config.toml
vocab_size = 56
text_encoder_layers = 12
text_encoder_activation = "swiglu"
text_encoder_qk_norm = false
learning_rate = 0.0026
one_sided = true
max_grad_norm = 1.0
adamw_weight_decay_other_params = 0.01
Rows from block 2 of the audio encoder of a small contrastive audio-text model, named by matrix and row number. Rows with one number belong to one neuron. Each number is 128 + 32 x the weight over its row's rms, rounded and kept within 0 to 255. All counts start at 0. Numbers have three digits each. After the name is the row's rms in percent of the matrix's.
Before each neuron's rows are labels from the 100 clips, of 14848, where the neuron reaches its highest value: "lies over" is the class under the peak. Only what is clearly more common there than usual is listed. The data: synthesized solo parts of chorales (CocoChorales). In brackets: how many of the 100.
# fc1: MLP up (encoder.blocks.2.mlp.fc1.weight, 320x160), inputs 80-159
# fc2: MLP down (encoder.blocks.2.mlp.fc2.weight, 160x320, transposed), outputs 80-159

lies over: G#5 (53)
fc1.301 093:122179102105157141155106148126102085122156134105102037099114090130095107154126119163137120080117126090114143104121131125148230075148157136128080142143194142123143129142123171094158197100132125188163068206115111089129082172104151085136084124
fc2.301 101:141156113159176108173125164046123154113175073106087159164074117143095178110118142096147207103099104071085127109134144155112134112180111127126133103129167124119180124153115150167115122116132126184096113097131149126156104127135100126184115099

lies over: D#5 (100)
fc1.108 102:131043106125093080170149126067136188118134122129170115104099173125128112091150134148109107088145141115179125136120096081051140124118118123190160087116119151094106077087083127126156109113144167119124108169094080147101181194126137102070101089
fc2.108 104:122133073118126094124143152178124128122149147169152138132116136096134152091065091085107129105133168182155147144087099100099126148145080126130128113135097115120128080091111112108187163109150138102113091133089143185177153102201185194113087098

lies over: A#3 (94)
fc1.187 098:154172120131181118169137154116159156112139149114118149119139107171098145136087145177081125150130151163109131138145143120083114144129120120132064183125141164168097135132121102084131107134130112140134077088150116062110046107108118053100097149
fc2.187 085:130121104091191202155151153142145113145138131103087100190171104105177162092000176046086110131152100172166157091139148099060166189171081118094113134141138071120152118133105131138116089097085133141176142188123169101137090108136126108098145179

lies over: B4 (40); B3 (34)
fc1.12 099:143117120159094150168151124163097096144161187128091098149126187134089151147190128158130131101130112140082139098169171207153080161130129122172144101120099147173170160116150100110114075151135161151159121121156103063118111073108109142123126200
fc2.12 110:191121099090117140135133098154155165119178174131087111103083169164142129142103120191067155128126104087200126088124126165148138110144158169171130106123178125064098156117114102080105063137142123128123072124178166156141124138033122164153088126

lies over: G#4 (50); F#4 (44)
fc1.134 099:074092161092071150128106115087176170113213158133173130147079215118137091137149135138106135103191135082138136070093174196127122154102128161149175188119099107119104149145200189133176070113090159130141147123122092123171106155122125127152155147
fc2.134 093:046136175125086136092137096103178159163193153140139122149144096161059081110114107121082116111169114107098146090121152114135112102116102115177107105162107094163080178166082169141135151113101177222117157144096104110128104065159159148093144117

lies over: F#4 (35); G#4 (34)
fc1.290 089:169102138060108113168116108114088190110100091085132115088136118145149105139138107191136131170103155091189115100181127120140136129088128133149087134142136125123063101093139037067212081120110119077126161140146136110057167182151104075145138122
fc2.290 085:087164122113117083148074175093130075175041111096153175145144107101132111147233154103169105126153183104159097161126117090126089095103106113144173129141116116158179122073133158104093183173094147068086115130143136101158130070091117184150131173

lies over: G#4 (99)
fc1.224 109:122082077050063095126167145069166171097105091142151162096136148108111130141177127106111137104138155135148073180082120147067101102122173139163155130139110155109139125091066147129166062111155164125104119138123177146122109077155068081153103126
fc2.224 107:126095040104104166165166146154125197169144134107091156110136141121082132134061115106124120133111110155203129093095126088089114115203147134114111103152129109179130144101098128133135087093143113125082130147172101114096131076137174142107054192

lies over: D3 (99)
fc1.174 092:088103114192102171096163091125107118094062154201132138127118115111142118094195096139145088138135071050098114094125112088107167166149113132182134172219196123112056084121128098164146157176138094165129083127136078158098163111105122135172062101
fc2.174 099:086175184145065160101143149123134156158088126096112140088135154126117106098059143147129035109174155127148145158154100093096120126177120134176165153095109096113071092048130093112126147161157134135157110164154080100111175158102119133156138099

lies over: G5 (53); G#4 (33)
fc1.258 100:152118124080091175140131142140102111181088106135130150125154135121163151182161082138107067129103124145150153145143109095096136109133155138189052090179185120112132211137074114159146190132124124131144115127135169104103148188162095142110149152
fc2.258 100:144154094152141178149138081090137073161086120109148131110079092090135087141146175208160137135109149144120130101094104190097119192133199063172082157161135195146138094086099101131170141134141122092112099113153160158121140128135201114125119136

lies over: A3 (99)
fc1.117 101:124124091198104124091125117154103134074130116123096122061110129153099108138155112146116141112180093119092138129165114132150150123150103173121115151146092176159159131136147139167162113106061214136119084079136068097088210140074143119150146080
fc2.117 106:119148077103101156107104142135108181069212110158095127094131154126141085148076174182101216170115093121179127115094152136089137143108127149073119119145124119115142197136136127067095110153137146187131094137198126129135101145060095118136088076

lies over: A#4 (54); G3 (27)
fc1.298 095:148154092118132098126150082060147229088079150112144105148106153062122059124171098159144102185104105182126152124136101107148181157087134104164183136196120198111113047148046118132143141139106125113153143167178123125123134114157147127125122136
fc2.298 103:066178118126112151128108096097092165157184153107095087142105133103145124090066066080177153137113151132155094073120125137111130089082137137163177113083146121141167105226120098128157138112143089116112165151197112147128206126170098105170148135

lies over: A#3 (97)
fc1.306 093:124145090203165158106191091157145150111132077093111123133139112143112142135201119141084186149115102132116112085149140143073120156164132159070117145204141160139173155130160069066124139114121169144148057146180161034098166094148127133090146094
fc2.306 097:117155072089115075128158109125162094149161135086117091153180133106139151157090134155128166155104182136233091130092186089129122171158093201071168114091127103094142091107143083114104078118095155122143099168159107100075137122153174138137073094

lies over: F#4 (64); F#5 (36)
fc1.145 100:129135139163107161167145177116113085163205086153105111136154153112070126157167094118141152156198080149133122111173189160124132149117091164139162178145139140149129126152150110101168154136126102101128133115144144143085133138140141057182112158
fc2.145 097:050104116157078191194198067089144135159118094163126150157149133130155109136125122123082163173171124102068142119111123114122064121077093138108158137174126106083084085177127114065110187101155142109115111094197104146078106101130181105125165099

lies over: F#5 (78)
fc1.206 090:122133107106096154132124172091111097142155141138112155148129121127080129139166058159180164051159166145138140121173167143160104131089123162124156159094100176211097138136181143146199126158211155133145115148115113131135136110108072101162117160
fc2.206 088:138099173112088123127114105068068161134142106172079133156132088132172134130082124125078167101153112134173119117095114143086098109068141147149150049134111130146118083093149148151157130088174132128177166181165177155141094100127095131084094134

lies over: A#4 (55); A#3 (45)
fc1.213 100:152081095121076119162156085087100176055108137113138102158112112128162110129158163142092158174063128175130221102210071174139118151124131174105180227129143159118144091141092173120138099124096098135123175128116203135090174171132133141173168170
fc2.213 101:140195117165134153157202098098120120098100084088150110107169122094092149075091181193117130138121136145157098112089116132179129104116111080124141077196125126120191064182070135158124160122164175128102114154150147150102214128185088145125122174

lies over: G5 (90)
fc1.114 113:130111128201171172139186099151124086162099108149144113131167141145131155140202118077094152152145123093112049079113109122178127147083142057073182146120162064104115139065228137089094079121149102112142059058114119110167119152141142124158112135
fc2.114 110:145101133104212094081127101145178051162116117081102101146147140152124127143123042112130082141125147118171101134134157161098159083174193120015180140169070109134139115101149086145079168146148134136156123101127109123128061085083137174111146136

lies over: A#3 (90)
fc1.294 088:145096122116144195152125176149122130103131119121148143103148072130198076144157186142182113130063135146060170116168127165113166109131150158143074120133121173096176094135108123122025122150149131094147142069147116115098173152105160124152137154
fc2.294 096:178141159181058113134114101089120096129101114187154157106200131053143112142106179152153106062136155157149114104098142128144112078124157116139102147146155057117115092144138137128107112102121165145070138139113105190090186116157095098141075165

lies over: F#4 (100)
fc1.281 099:104105130165104164130115146105115128142205099101110118116116163111075111165178080109109205180180081110118139097150161140183175140182154196173133114084135115209130115168192144134197147120097113095095138088149099072059144151141127065137179119
fc2.281 098:076101093133112140183175061057094161166136093157137148189182155129140106106098149136117180166138138069077155085113120093143101125098116105116118104171107070087101136194112110071108152147117161118079094147147112138071110131136156119109158096

lies over: F#3 (100)
fc1.268 103:128173103165100162119093198145089066095143103102095083116163145103140056116165166103108169146159123167093171123135139125096125113142069160129091165125176182145115095123129200075153143166182137110140168088133117154086144125163101147112189166
fc2.268 108:146093121186157174142156136076106085184126148158118146128183151097151107124123129139141124114165144123133116140073117120132158142109138146087144118120155093110064091183098120152150175129163145134101154072191089150137168083131139149157117167

lies over: B4 (73)
fc1.139 098:111065087122126158094158088117110165142156154126098112176151134161123093159143129120150073155155124179123131142155137118104222139157117202163144134151162134138113145118148133090119096113067150137134125177109150119167121117140125127105087146
fc2.139 097:136135163137092085147127165115149082146148133129116131134100110066068143115181121111105089086118159154135103185084138150170133167119102105136154105073085145170086067082169155156150150167173078058070126139075174103143097121055095112176164097

lies over: G#3 (89)
fc1.122 097:134196155148133214121123134230075140179055111108114143085129060131040132147175159122138126055197131137151156132139132155113151112117165164157180169157147138125128142175151080144146174103149102134129149114150138126142142114090177100168139156
fc2.122 089:114118177156163144132174079067153088150121122091062129153095086116153164123190156073122116146076097110160132148092116148030177135157162167108141186134160087131151081075167139159120121124155123103124089134071075108116131118138083151142132105

lies over: B4 (100)
fc1.267 094:097102133159175109141131166139101093185118142095145086145072152124151057113187175144166094108095199131097130140122162150148158107099181124189112127132089164111160103101118166122110089166156138061118137103087087080100133170125153099174095085
fc2.267 099:155128122118130080113180117148121133147150145174121097150111157109125175099218086138083059098144128138118112180115125095097125085133128109148167134128142083158082094045077138170111083160174140150145123095118103151126138110117127147074077115

lies over: F5 (46)
fc1.149 089:153132175134119107143139127163092128179046106108159100180169118080161140102207142120107144179137127130053092102121123117094117123175169120153131165216109106120150139134101132155115188112068133085134140083113124159079151093152138119167157081
fc2.149 090:115138136165081080105174149178122113172141075162051121128128123131131091127132140141121143113122138178098158171148184140150076105110107131142129123079146128106168096106126130117141144134154085154132090150144149141138150137141208189145117174

lies over: C4 (25)
fc1.219 110:068125143127143091116096161057164135111116167091118128132158170144150196145101198170143110141142102097097098073106170154128080111127145186180105161087063122066118147102147064118081085189161131157134091121156109061121133182065183084159141119
fc2.219 110:113145116132137067113126140110169099146137162116118156155109128109151177141000145100120057112178141089149179128112100095186128135113134097174054164145154080162080107084081125106119147188112098153142123127096124111144165069076117086136107095

lies over: D5 (37); A#5 (31)
fc1.115 100:167100113110075111118146167050115064142097175123181140074120139164147120147198096104165156146151145088141127072101104087163115128071104102138156112188165156098167119107154108118083109137092066117128104109158145114137142124100138141191132125
fc2.115 094:090125139129120086071093122098109105192152086138081108193162096154163128093108083104130148148182148159146113116137117102120143143078187096126173085128138088073199193053089126110100127138118122094078100157144149151123101063160142201156133128

lies over: D#5 (85)
fc1.119 100:116085139131048114069147102122075177110100100136188139103120126147177115134134141120125090119104049134121133152143068129125157175099085130121131071107154143125136130129103072158067183177176126111137127128122141154141090099149217167138155126
fc2.119 101:168115123068110106076179145171098150125166150127182161149125168120089122094098128057110096137131147184178144120123082121170133134128155107103157039090083102079142151105228062098154125145147135085150096140168103127073184164171148165153140114

lies over: F#5 (100)
fc1.31 098:158086136109132154119147118199061122153144087139192165189119164156135128116143153154055127154148134159166100119103123147155185158142099163105125124134204123134165118112215127132085112157108176107150137115122087141149075139091109113117125149
fc2.31 091:134170120166166102126090175148067098121213102145086122216162178112121142113149097089102135146087161116150137126141063083108158102159162085106119103112118081183101142124149129171150166115181077103144181148132112149178161141128103148156190206

lies over: F#3 (100)
fc1.28 101:165189118160119158088132176106062120109088107121148115048129105146152066131145185178122094132135122112096169129124112142136159152138122109120131150142117160133152098107129196123076121130161151100176142107137115133097117080119155132100183147
fc2.28 096:154139148171108099102109176156103091166151161116144178183172167110101128118227100092084084084132174134152122161118066153141136193181162146098173145152132124085129103087130067151145156066126120078136150114134082111104111105134117134111135200

lies over: F#3 (100)
fc1.311 099:138168088164136156140102221145168054146145117101116102129096137153129067160167090170140099154177108150068160167122140121123123070131098167150118200124152217077123118103143190070101160167140185098105134054115110161154195107124117151106157174
fc2.311 091:141087127177092133097076100128135066159101154101082150182172127102123121137152155088173119141161132130110098143121069125132144118143107178099157135101162071109090058170125152143168166141103098131098073130186095112119101135075164110148154164

lies over: F#4 (96)
fc1.131 112:137172139174095181112102151097124142106118105107132128126136119145176076160071135113092119129042170143088149149157144165132140161102141125132139077133186104087130144174125126108099132093161146112099144085134116144130200120028172151130143105
fc2.131 109:149145193124096190070187143106110148150135079119139156114186105077120084126082144097129099078165117158133101136158115129165109107081099082113132156123124067139219132122131132154123155119099111122069101093150084154101143128090110159123071118

lies over: F5 (63); F#5 (37)
fc1.143 101:103062126165124146122102103100140142134194138100136128093107098129159085150143150096071130198145137115114109138123120142112122075091094110013084064104135095085123067149125076171097116157131138103088107136121106143099087157061127141080131131
fc2.143 104:109145056079099172095136165143130165144202185110113139127080142065153191177117112123148131161130103122114137121145162101131126139074159076000036143117092158122075148132137145112142171078173119152175127116122123149151094071150144164122119184

lies over: F3 (31)
fc1.308 082:153097100098133090168174161091091112153119111087070109140172134114140188165180176189119153109037152141101120128155131122130124107122130109143162172115149150177124167123111121146128100131126189115131090167134157124117125185155144078144131137
fc2.308 075:177177142156086092122121132129190188101160113159160124095125158119117149115213127137100061133150100178117159151089075157148122098114123111087132147132103133157177105100121081099138071186141104125092136172125097145133198118135115090153120083

lies over: D3 (53); A3 (43)
fc1.142 100:075091129127130099092117117149123104113072142165162111074108193129153137112116072141160116150082108120113175096183125090125141149127160110152131141097126130133125149166113122068169080169155138087126094109154094184102133205149160135206177135
fc2.142 088:163123164115070116087129163115126153111143101113152125127154152149180160142078095171132052124118126142154178163139151081139075087048074104102153112144184056151104131141148113153120077115141111113176086139159125139076185148129127180170125123

lies over: G#4 (94)
fc1.4 099:130168136021096142178127105119141086148134091152127096099090110131138173155166163127129115115156148107184077093121191163130135054094146171154124106199156125134133149121133101066183110129170086131133145166068125108038116129128077090070077100
fc2.4 093:136126083097173159189112125123125115122127130085105129118116169140096120172137162168150117109091146074222145144089164091103079091215165092127109119120137167120154117103066124180125125103120120139138135119130162163125115076107149115106115158

lies over: A3 (74)
fc1.51 108:113187104183080185112137113108133145123057094125163130119134110147131043143133145090074183130111115127126119156183141110163095198122172178096141143209177154084126120121094086156102154100087141170066106126118168153111172148070112086097110135
fc2.51 105:111145141166098125144185136097101165147140081139148135105146126090107059124010147117103148102148139107178132169101128094170068122126112130094163165153184128148149164096102136097157152112111200067094142107191125149073182133144108122158121112

lies over: F3 (100)
fc1.45 095:165081220132166104136125059138149186105155147130079148138128078154091139143178143080126112135106110122124100098126133112100095101147131099166096129149161117155153150134088130131084114109118164198088134142134132107110114126122133154143137108
fc2.45 091:131121124107101151093138153116139094110153131179203112180157148137184139101217081091125079175153198125122121139106102122122115074135049105099168110131091111133137094083109123152100143123152131157108121099112112169114110164139134145137095062

lies over: F5 (70)
fc1.126 098:172066123124151177106107086152141138130172116173180107147139090183151160136143186157098087097124141163152196105201116126123116088152104127132111118105164172089103136182130070143108145067127097093122122112122172144106120202027116056095159140
fc2.126 093:109111151134158120146127080101163107116153171108170139133108195087103197134180148115174093091081154149186176132172090113139143118149102116114089134138163123144077116116210091155101114160150110176135152171103098174054111101193097159128149116

lies over: G#5 (53)
fc1.55 094:137182121105146129150140117149131100099158094092083067085130073123124109176128129158191116097139148103113154085095113177124189066172140129152080127157172201130142143144143175130146176129102119171165087176113088120122083131104151109146073189
fc2.55 087:131149135176109117181164124100136111104167102099117144084073129134113174136146108123188179065099079113035116065157139136150133120173163136123148090114176111112170162128155161159098109107154049164116124122170131129197094113125076116162098054

lies over: F#4 (68)
fc1.148 123:144121132062067117136159131105139064147072100084163132089121170158159125184123184125117153145125131110205119120133173130055055142093175133139130070107138122077104112111132066117154055133130143130141110118118110100107177192123137111121111114
fc2.148 122:120157111144131138172142122149131093173111150137161135131082164138133090144049146157148137127121113091152125140096126158122120127129125120140119123139114141107136100155105108101160137115115105145084096145160132126087177098096117095160088113

lies over: G#4 (60)
fc1.16 093:047159160158124111109139099070133174128128092115161160125126058138134134142213153163136159126114176148155129071079164116129082139149110154119110112147132097116157142183154096102178127102120166154143151182084159124117156138188139114158123145
fc2.16 089:102146182144129132137151156138135131173146174107157147151102109119162169070190110083160081074193131166144120142103099034099174100151104060098155116116087092175128107058101187116092134122099119156103135124098047138133120092128063142134132147

lies over: G#4 (45); F#5 (41)
fc1.209 124:090089114095103077128205081057089096104107071122143182151095136130116126141201108171085140142164132087177102137087128139142114141126127110078197132060088058070090106137159095160141066084182118124162129148068139120151094172117115106117108113
fc2.209 112:140130117135164120125152137120171108160127148118163149174129123116077123135077064139156132114121130113203097136165160162114132162128106139132141127134094138138120129142143099136117108122156131142098146081122172144136122086120134138155145147

lies over: G#3 (100)
fc1.251 097:167207191128122092147158181137120149096107112106146153098065076148106128105192135126138161111143125108141104127102204139122096127114101110154153183107126137159090094103146104118100127117119147077138191119054162097106102120078174083131156159
fc2.251 102:164109228101134135140166126159154103130109166077161143136156095147177131121192131051189106115146115127080113133075113108124113130125106105173172166161116194143146116082123113113146145115167120068122133122044122164156108147159108172137112151

lies over: G#3 (59); C4 (28)
fc1.277 110:139135161076144117202164131137104068127093102155142099141167140174150103153098184128089123101157104104112083159102149125034108141153156150122078096089106101087124138154153097096194121130157169182180110110097074089153135149124087064125162135
fc2.277 107:170136157146187146149121142099085078157153069110141165124125137118127113113055186102127146129128097086162095107112116123118120086132084122131098119092116129149127139185124130120147113152117112197106131127198130099132147084101107124174066112

lies over: B4 (82)
fc1.184 097:080137156112098136115121195119147140165096110084095130091122092094117147131170112136181139102157115113172159107182159135168086144067174126119114132083068205223151118151167128154131151126121120139151168129113087121126167186099090160138073130
fc2.184 105:124116128102150111095094180168140143174124085149133137095129081113131165070097108191148123073116111145177066117096133171090061105086120160128152109152136112163130070146169122186132191128156155169128124170132113179087137142107045100145052111

lies over: D#5 (99)
fc1.78 102:078162088128136087157161128119094119106078118136075093157131143088144177129176102121146092108176103090080181030061125103132059125176126168096104159130119100117100126149146121100105070150157064168152100139098114152143138174142216149111106119
fc2.78 097:171124053126103194120128189085151125124095131111115129148170138105140105115168056128127043136117124117108150107154113069129164140171122109106134100130152110161118170085091116126126111146124135090136077158116118114111111136134189086144071159

lies over: G#4 (100)
fc1.316 100:164108096119103138161127130146134117157082103160128063073143117153106111150141120081116134174147148148208117145133109092106059150123173109182115177192142130143142126171133120092186189102125130102112107134155127104132124155165124076131100125
fc2.316 095:095097062109109138125127101125124129173040098134118127122086129103140111138104155074158132124137123153194140120071088148083120127120084116149196171157141108101118129095081090086115116138087096100051128154171198149098125122095108125083062157

lies over: F5 (49)
fc1.22 095:089143151139124160151005102139134161168130091154161133123073098118139135162187134172082137189187092104138092100178147147188176110135081179122065110052171117100096114124131108105148142121093147137128124047065119138112111152087138127108168140
fc2.22 105:097097103044090151146081187113189174142171139090149171168107129136109155130098118107126069125120136104057159155138097079105204046130135062137052134143093108099139177110176115082139103082105071094140125143093141123082144146144129113193192103

lies over: D#5 (31); E5 (29)
fc1.125 101:196196100124142097103119123140147073158130095117150123187131140134096147102183124148122117060183175188092119147109119179138124082091126205146101136134157156092092131169162194131092122174141146145173083107175109088160098112113141104111126107
fc2.125 102:114120133128136158104129099144158093129112108159150132185114149110198101097166085091098125114158104133110122144116063076117133087077153139112171150147110082109147140118120119116141108107100100117141117109120106137127131094150172142130116173

lies over: A#3 (100)
fc1.153 098:122135097114154180158131090138124122091117130153136084131149125150095173116084204161102123143109095250113175137135159128088169148093147191126075189117099160104142120164094060078094123181099063161137092116136136093106085160135137114179130163
fc2.153 097:144089181086170140108088090089118141107145098063150141163167103078181161080020169124103095132138134187226155119145164131104161164136136139101029165139140090127120088127087067105078127157150132167121113078089094077125138118150172163143139159

lies over: C5 (94)
fc1.127 102:138179173123161143149159122134099126137133162119121146104143150120183116128155127118116112112161153150143117113186082124162119156086126072154117210135125160108108118159134098209139144148123117106153137146166107070029112103110059122064098055
fc2.127 106:124120146118081105147161124126137069086133117135132137109161157122114148095094161149112130109168141120170118137094184094136115090133178085117195157132118130096130176121153116152114093195151112113127188112093154138093143110140082151064167136

lies over: C4 (99)
fc1.208 107:104117161059139107109119140171152061145080080094085141115115131067159131156158088170142102133175138149128118132102123129123115139114129137138086158142133168123099173152157133181133158108139126160148087133116092131088118194069076131101122166
fc2.208 115:149156081118117108129121141119116073133134120181165171134097092142116122126181129188106172092132098146117070099078118113097217171072131124157115110127102145172149081126149136202173181108153155170133118119112088148129139151092113123114059130

lies over: A#4 (77)
fc1.37 112:157097108141129120120138111087082132066066153093132093158122101108118105151163128134135132207102116122125187096154061102142117082125143162080148172123096163070121082086137153151125113087088069136157124140133168140151083183088161112116163170
fc2.37 120:118141132121137106107160079046140104117087153142095132111149094083092131091057138150117102175096136126143140132165150164130184076114169106073124066177152137126119079122104122142081177108144152223082108176170167123104105150133105185096099172

lies over: G5 (61)
fc1.260 100:189103155128136143124117092125188143109195152066103151104149102151118123127144097129088107130150087111156116120135149127091131097098153148136111121140139131155107206133077133128152189090083153144114133188138083090113118145170133156106132107
fc2.260 098:184124128131202088105110093121141119070153078158145109123177119132119150135192126171086125128108065126120112137142164073107150120143171151118125127128127087142122051074083112216117156138109128192135084096127124143135084182080107178148088093

lies over: A3 (79)
fc1.273 111:048161143151156134112099156137133096122103110121123073125098121139108131124127144151141115081067098139100145069121091110103206134090165165110069115096161152105135154159121083085128175118104135152145082137101107146126104181082141118168128075
fc2.273 116:162157140138162130152120178099122122147174073111109159108103116105076093103027143088119117120088147081137140131171098122127108089137110118095081161148128077171171120126135125120131130117115133194130077179112121137097131180109131145117084075

lies over: F#3 (52)
fc1.164 099:158108142182133142106109183092137129122090116136128068114174144114198056071122136170089115168095158138097134138138112131092051156149158085100158081112098175126093153146105135120116142142102166065179090142145115131129142150125086083123158136
fc2.164 085:155101149135124118115134100134162135126110146136110103107108113094111137085211106105126104038097187140119111168102158109184093125064101079150122104072097103153175134150120100125141085155138120136035163113164124205094188101163144076128113150

lies over: G#5 (45)
fc1.252 094:095177107066216176112127148158129104189089092095141101114079127088081084101165108198148133127171114091114124096103140146078170114135115093077151122155174136136131157145055156089166196154124089150139135158126108079100111166074169144145095115
fc2.252 100:114097127138072144217190139111168135114157080078112151148109114157090125117151093121151158132095131071072150113136146145088174135139122095107142120132181083182103089107129108163173093163099171103074080106127149101150119168110148131126103131

lies over: F5 (85)
fc1.49 103:125128173099130158166151084170153091139109085155143094077093103084193125162157074117153143169070151135101103134162121086160152088156083140159110164161108138063139138134160108135161160114107130133140099095063107138122112160130097155112144100
fc2.49 105:146144199120093134117159084168145100160177130156127153157090150157120133127126105103097144140131141118127136122150073139165076147120119081122124133154152194164120154061150069124170203115152110183129156126102113109145087150176126115089111093

lies over: F#5 (58)
fc1.232 099:165158143151164194127162098082123166177132104120083107090115132117120136127157182156176088113150036190185112123102158135122124123096139199133085117107124139068091092120110093099109184168132126105123158105102154171074096094141165091169098146
fc2.232 094:158179105093144103130085136074104117099106122107133155090151121099103097120130056154113066112123136103216140120179100126127187140151207080083127105124098109163144159093181148106158142156178117114140099072058097095181130115110132139090160088

lies over: D3 (89)
fc1.91 091:144142104118107184103106129141088185115105144136142073115107135199122095135203107139190091101143081087136127110123167136098125139155143099162085158160208157065119154109087091153137191205167136142125116106119122130124161131081074165130090078
fc2.91 096:128150112129099144093121142119158131102118105136093130098067096153121172099155124166106120116098115147135090113128131147086132109113111094130095189129177129142099085101164092110131106106185122138150119157159152148129124101065168118143091105

lies over: D#5 (61)
fc1.72 102:135092126138126111183120088115110132063129149092151110113147177119129127204124151122108127178115145121100168119137077110084105156122167134133176114072095138055080121090114045123089090192114102122202097135159107116160137120087109128188120109
fc2.72 103:124155188149119110173126116073199087178125163157108147129090136112130169125063103081100189155104056132097192111078121127161156119129067126130146113143138100131114062127158129144163178123148074123110174117144104150149150072147147161128143133

lies over: F#5 (43)
fc1.291 101:053126108107116091111108156176094113141093077100099111144147121090080120046108108183165117084108132123135140132140160142163141151123200123140143172131136170154134108167135137079097157114177139168144136120157105135174132135147175166180091075
fc2.291 101:139083112090125121110136173083111163113076044120143118142153106098146142147004098164139122116130125175171153109117144133095133130083145151165107157160186147133137086154181117093108149140152125112144072129140100113122115187182108107156118204

lies over: C5 (78)
fc1.162 125:096045129114086096133191083064102136127123115107065116107082153148120117129181089152089107127142110148145100123090121137121085120083132102110164123114139072084087137170146104159182116083153144164148139112125195127177109152147099132129125125
fc2.162 118:112097133125097112134129039139151085154118165057136086167136147105124130135099109117082085105113119133255061141185111168117112151099116087119139116130125141124132157122090095167092127095160137159134145126117183196090117098181128151135179162

lies over: G5 (67); G4 (26)
fc1.36 105:163084126154089087089166093117119128111136104069125132124137172090096070144159090151123107160186078141110102124133125100110100143048157138087166122118124079124049118135181149157093120112123121106146116161096159098166104185131135077076160096
fc2.36 105:144118096121106079111127113101135120076149102107097127104135121093069175212111084148105088101094170089185132174125132143116131072102124103041155085170145112130131153105131101151084161158133135181186164106120165161149090128140122157189106190

lies over: D5 (92)
fc1.210 103:174097096127149106089089103090096109107106146119070137122100164120164143209154151178198123199112144124127135085116164065120144122096100140143135115131076127153148123140152142148100172174150103122129081151188170127119149209172124139146154138
fc2.210 090:097157085139104101093120118133160135118148116065105108130162101091145079111150183097124137161170129186101140147110133106123151083036141121146118139175130189112178120144094114103095108178121102124125092143126140144116154114147100101188191134

lies over: C#5 (68)
fc1.152 114:061122108117122128124079151082108131084101162122144141128164098103132137149153134087121102155104125058144218072150124142133067140174154153119156114075114100104137046064108161106074051115145100092135136155111161094156143242091127145163132130
fc2.152 111:128179113094107181133071117086150111157094169138083141142158100071115113158036085160167092173111111101163133112146154137142140168165111183156140124127130130138088109106120110134134085117165108112116136116105183139124109151131084147121097132

lies over: C#5 (98)
fc1.42 103:145127176102109124085098190078160166115140093119130118148121143091116120158148173092100136192161131127045086080119103145153115160135095088141142122116184110197181070122119132135165137126163161156154116161142125109160134161150088095100154131
fc2.42 100:100149144111115088198108047157110048173123162128121133133149131097104138118076170118170129156155152111104143161137193110129165103119114183086135094140104174095128086057171163161148124134069175138133148113101136124165118142171120163125159149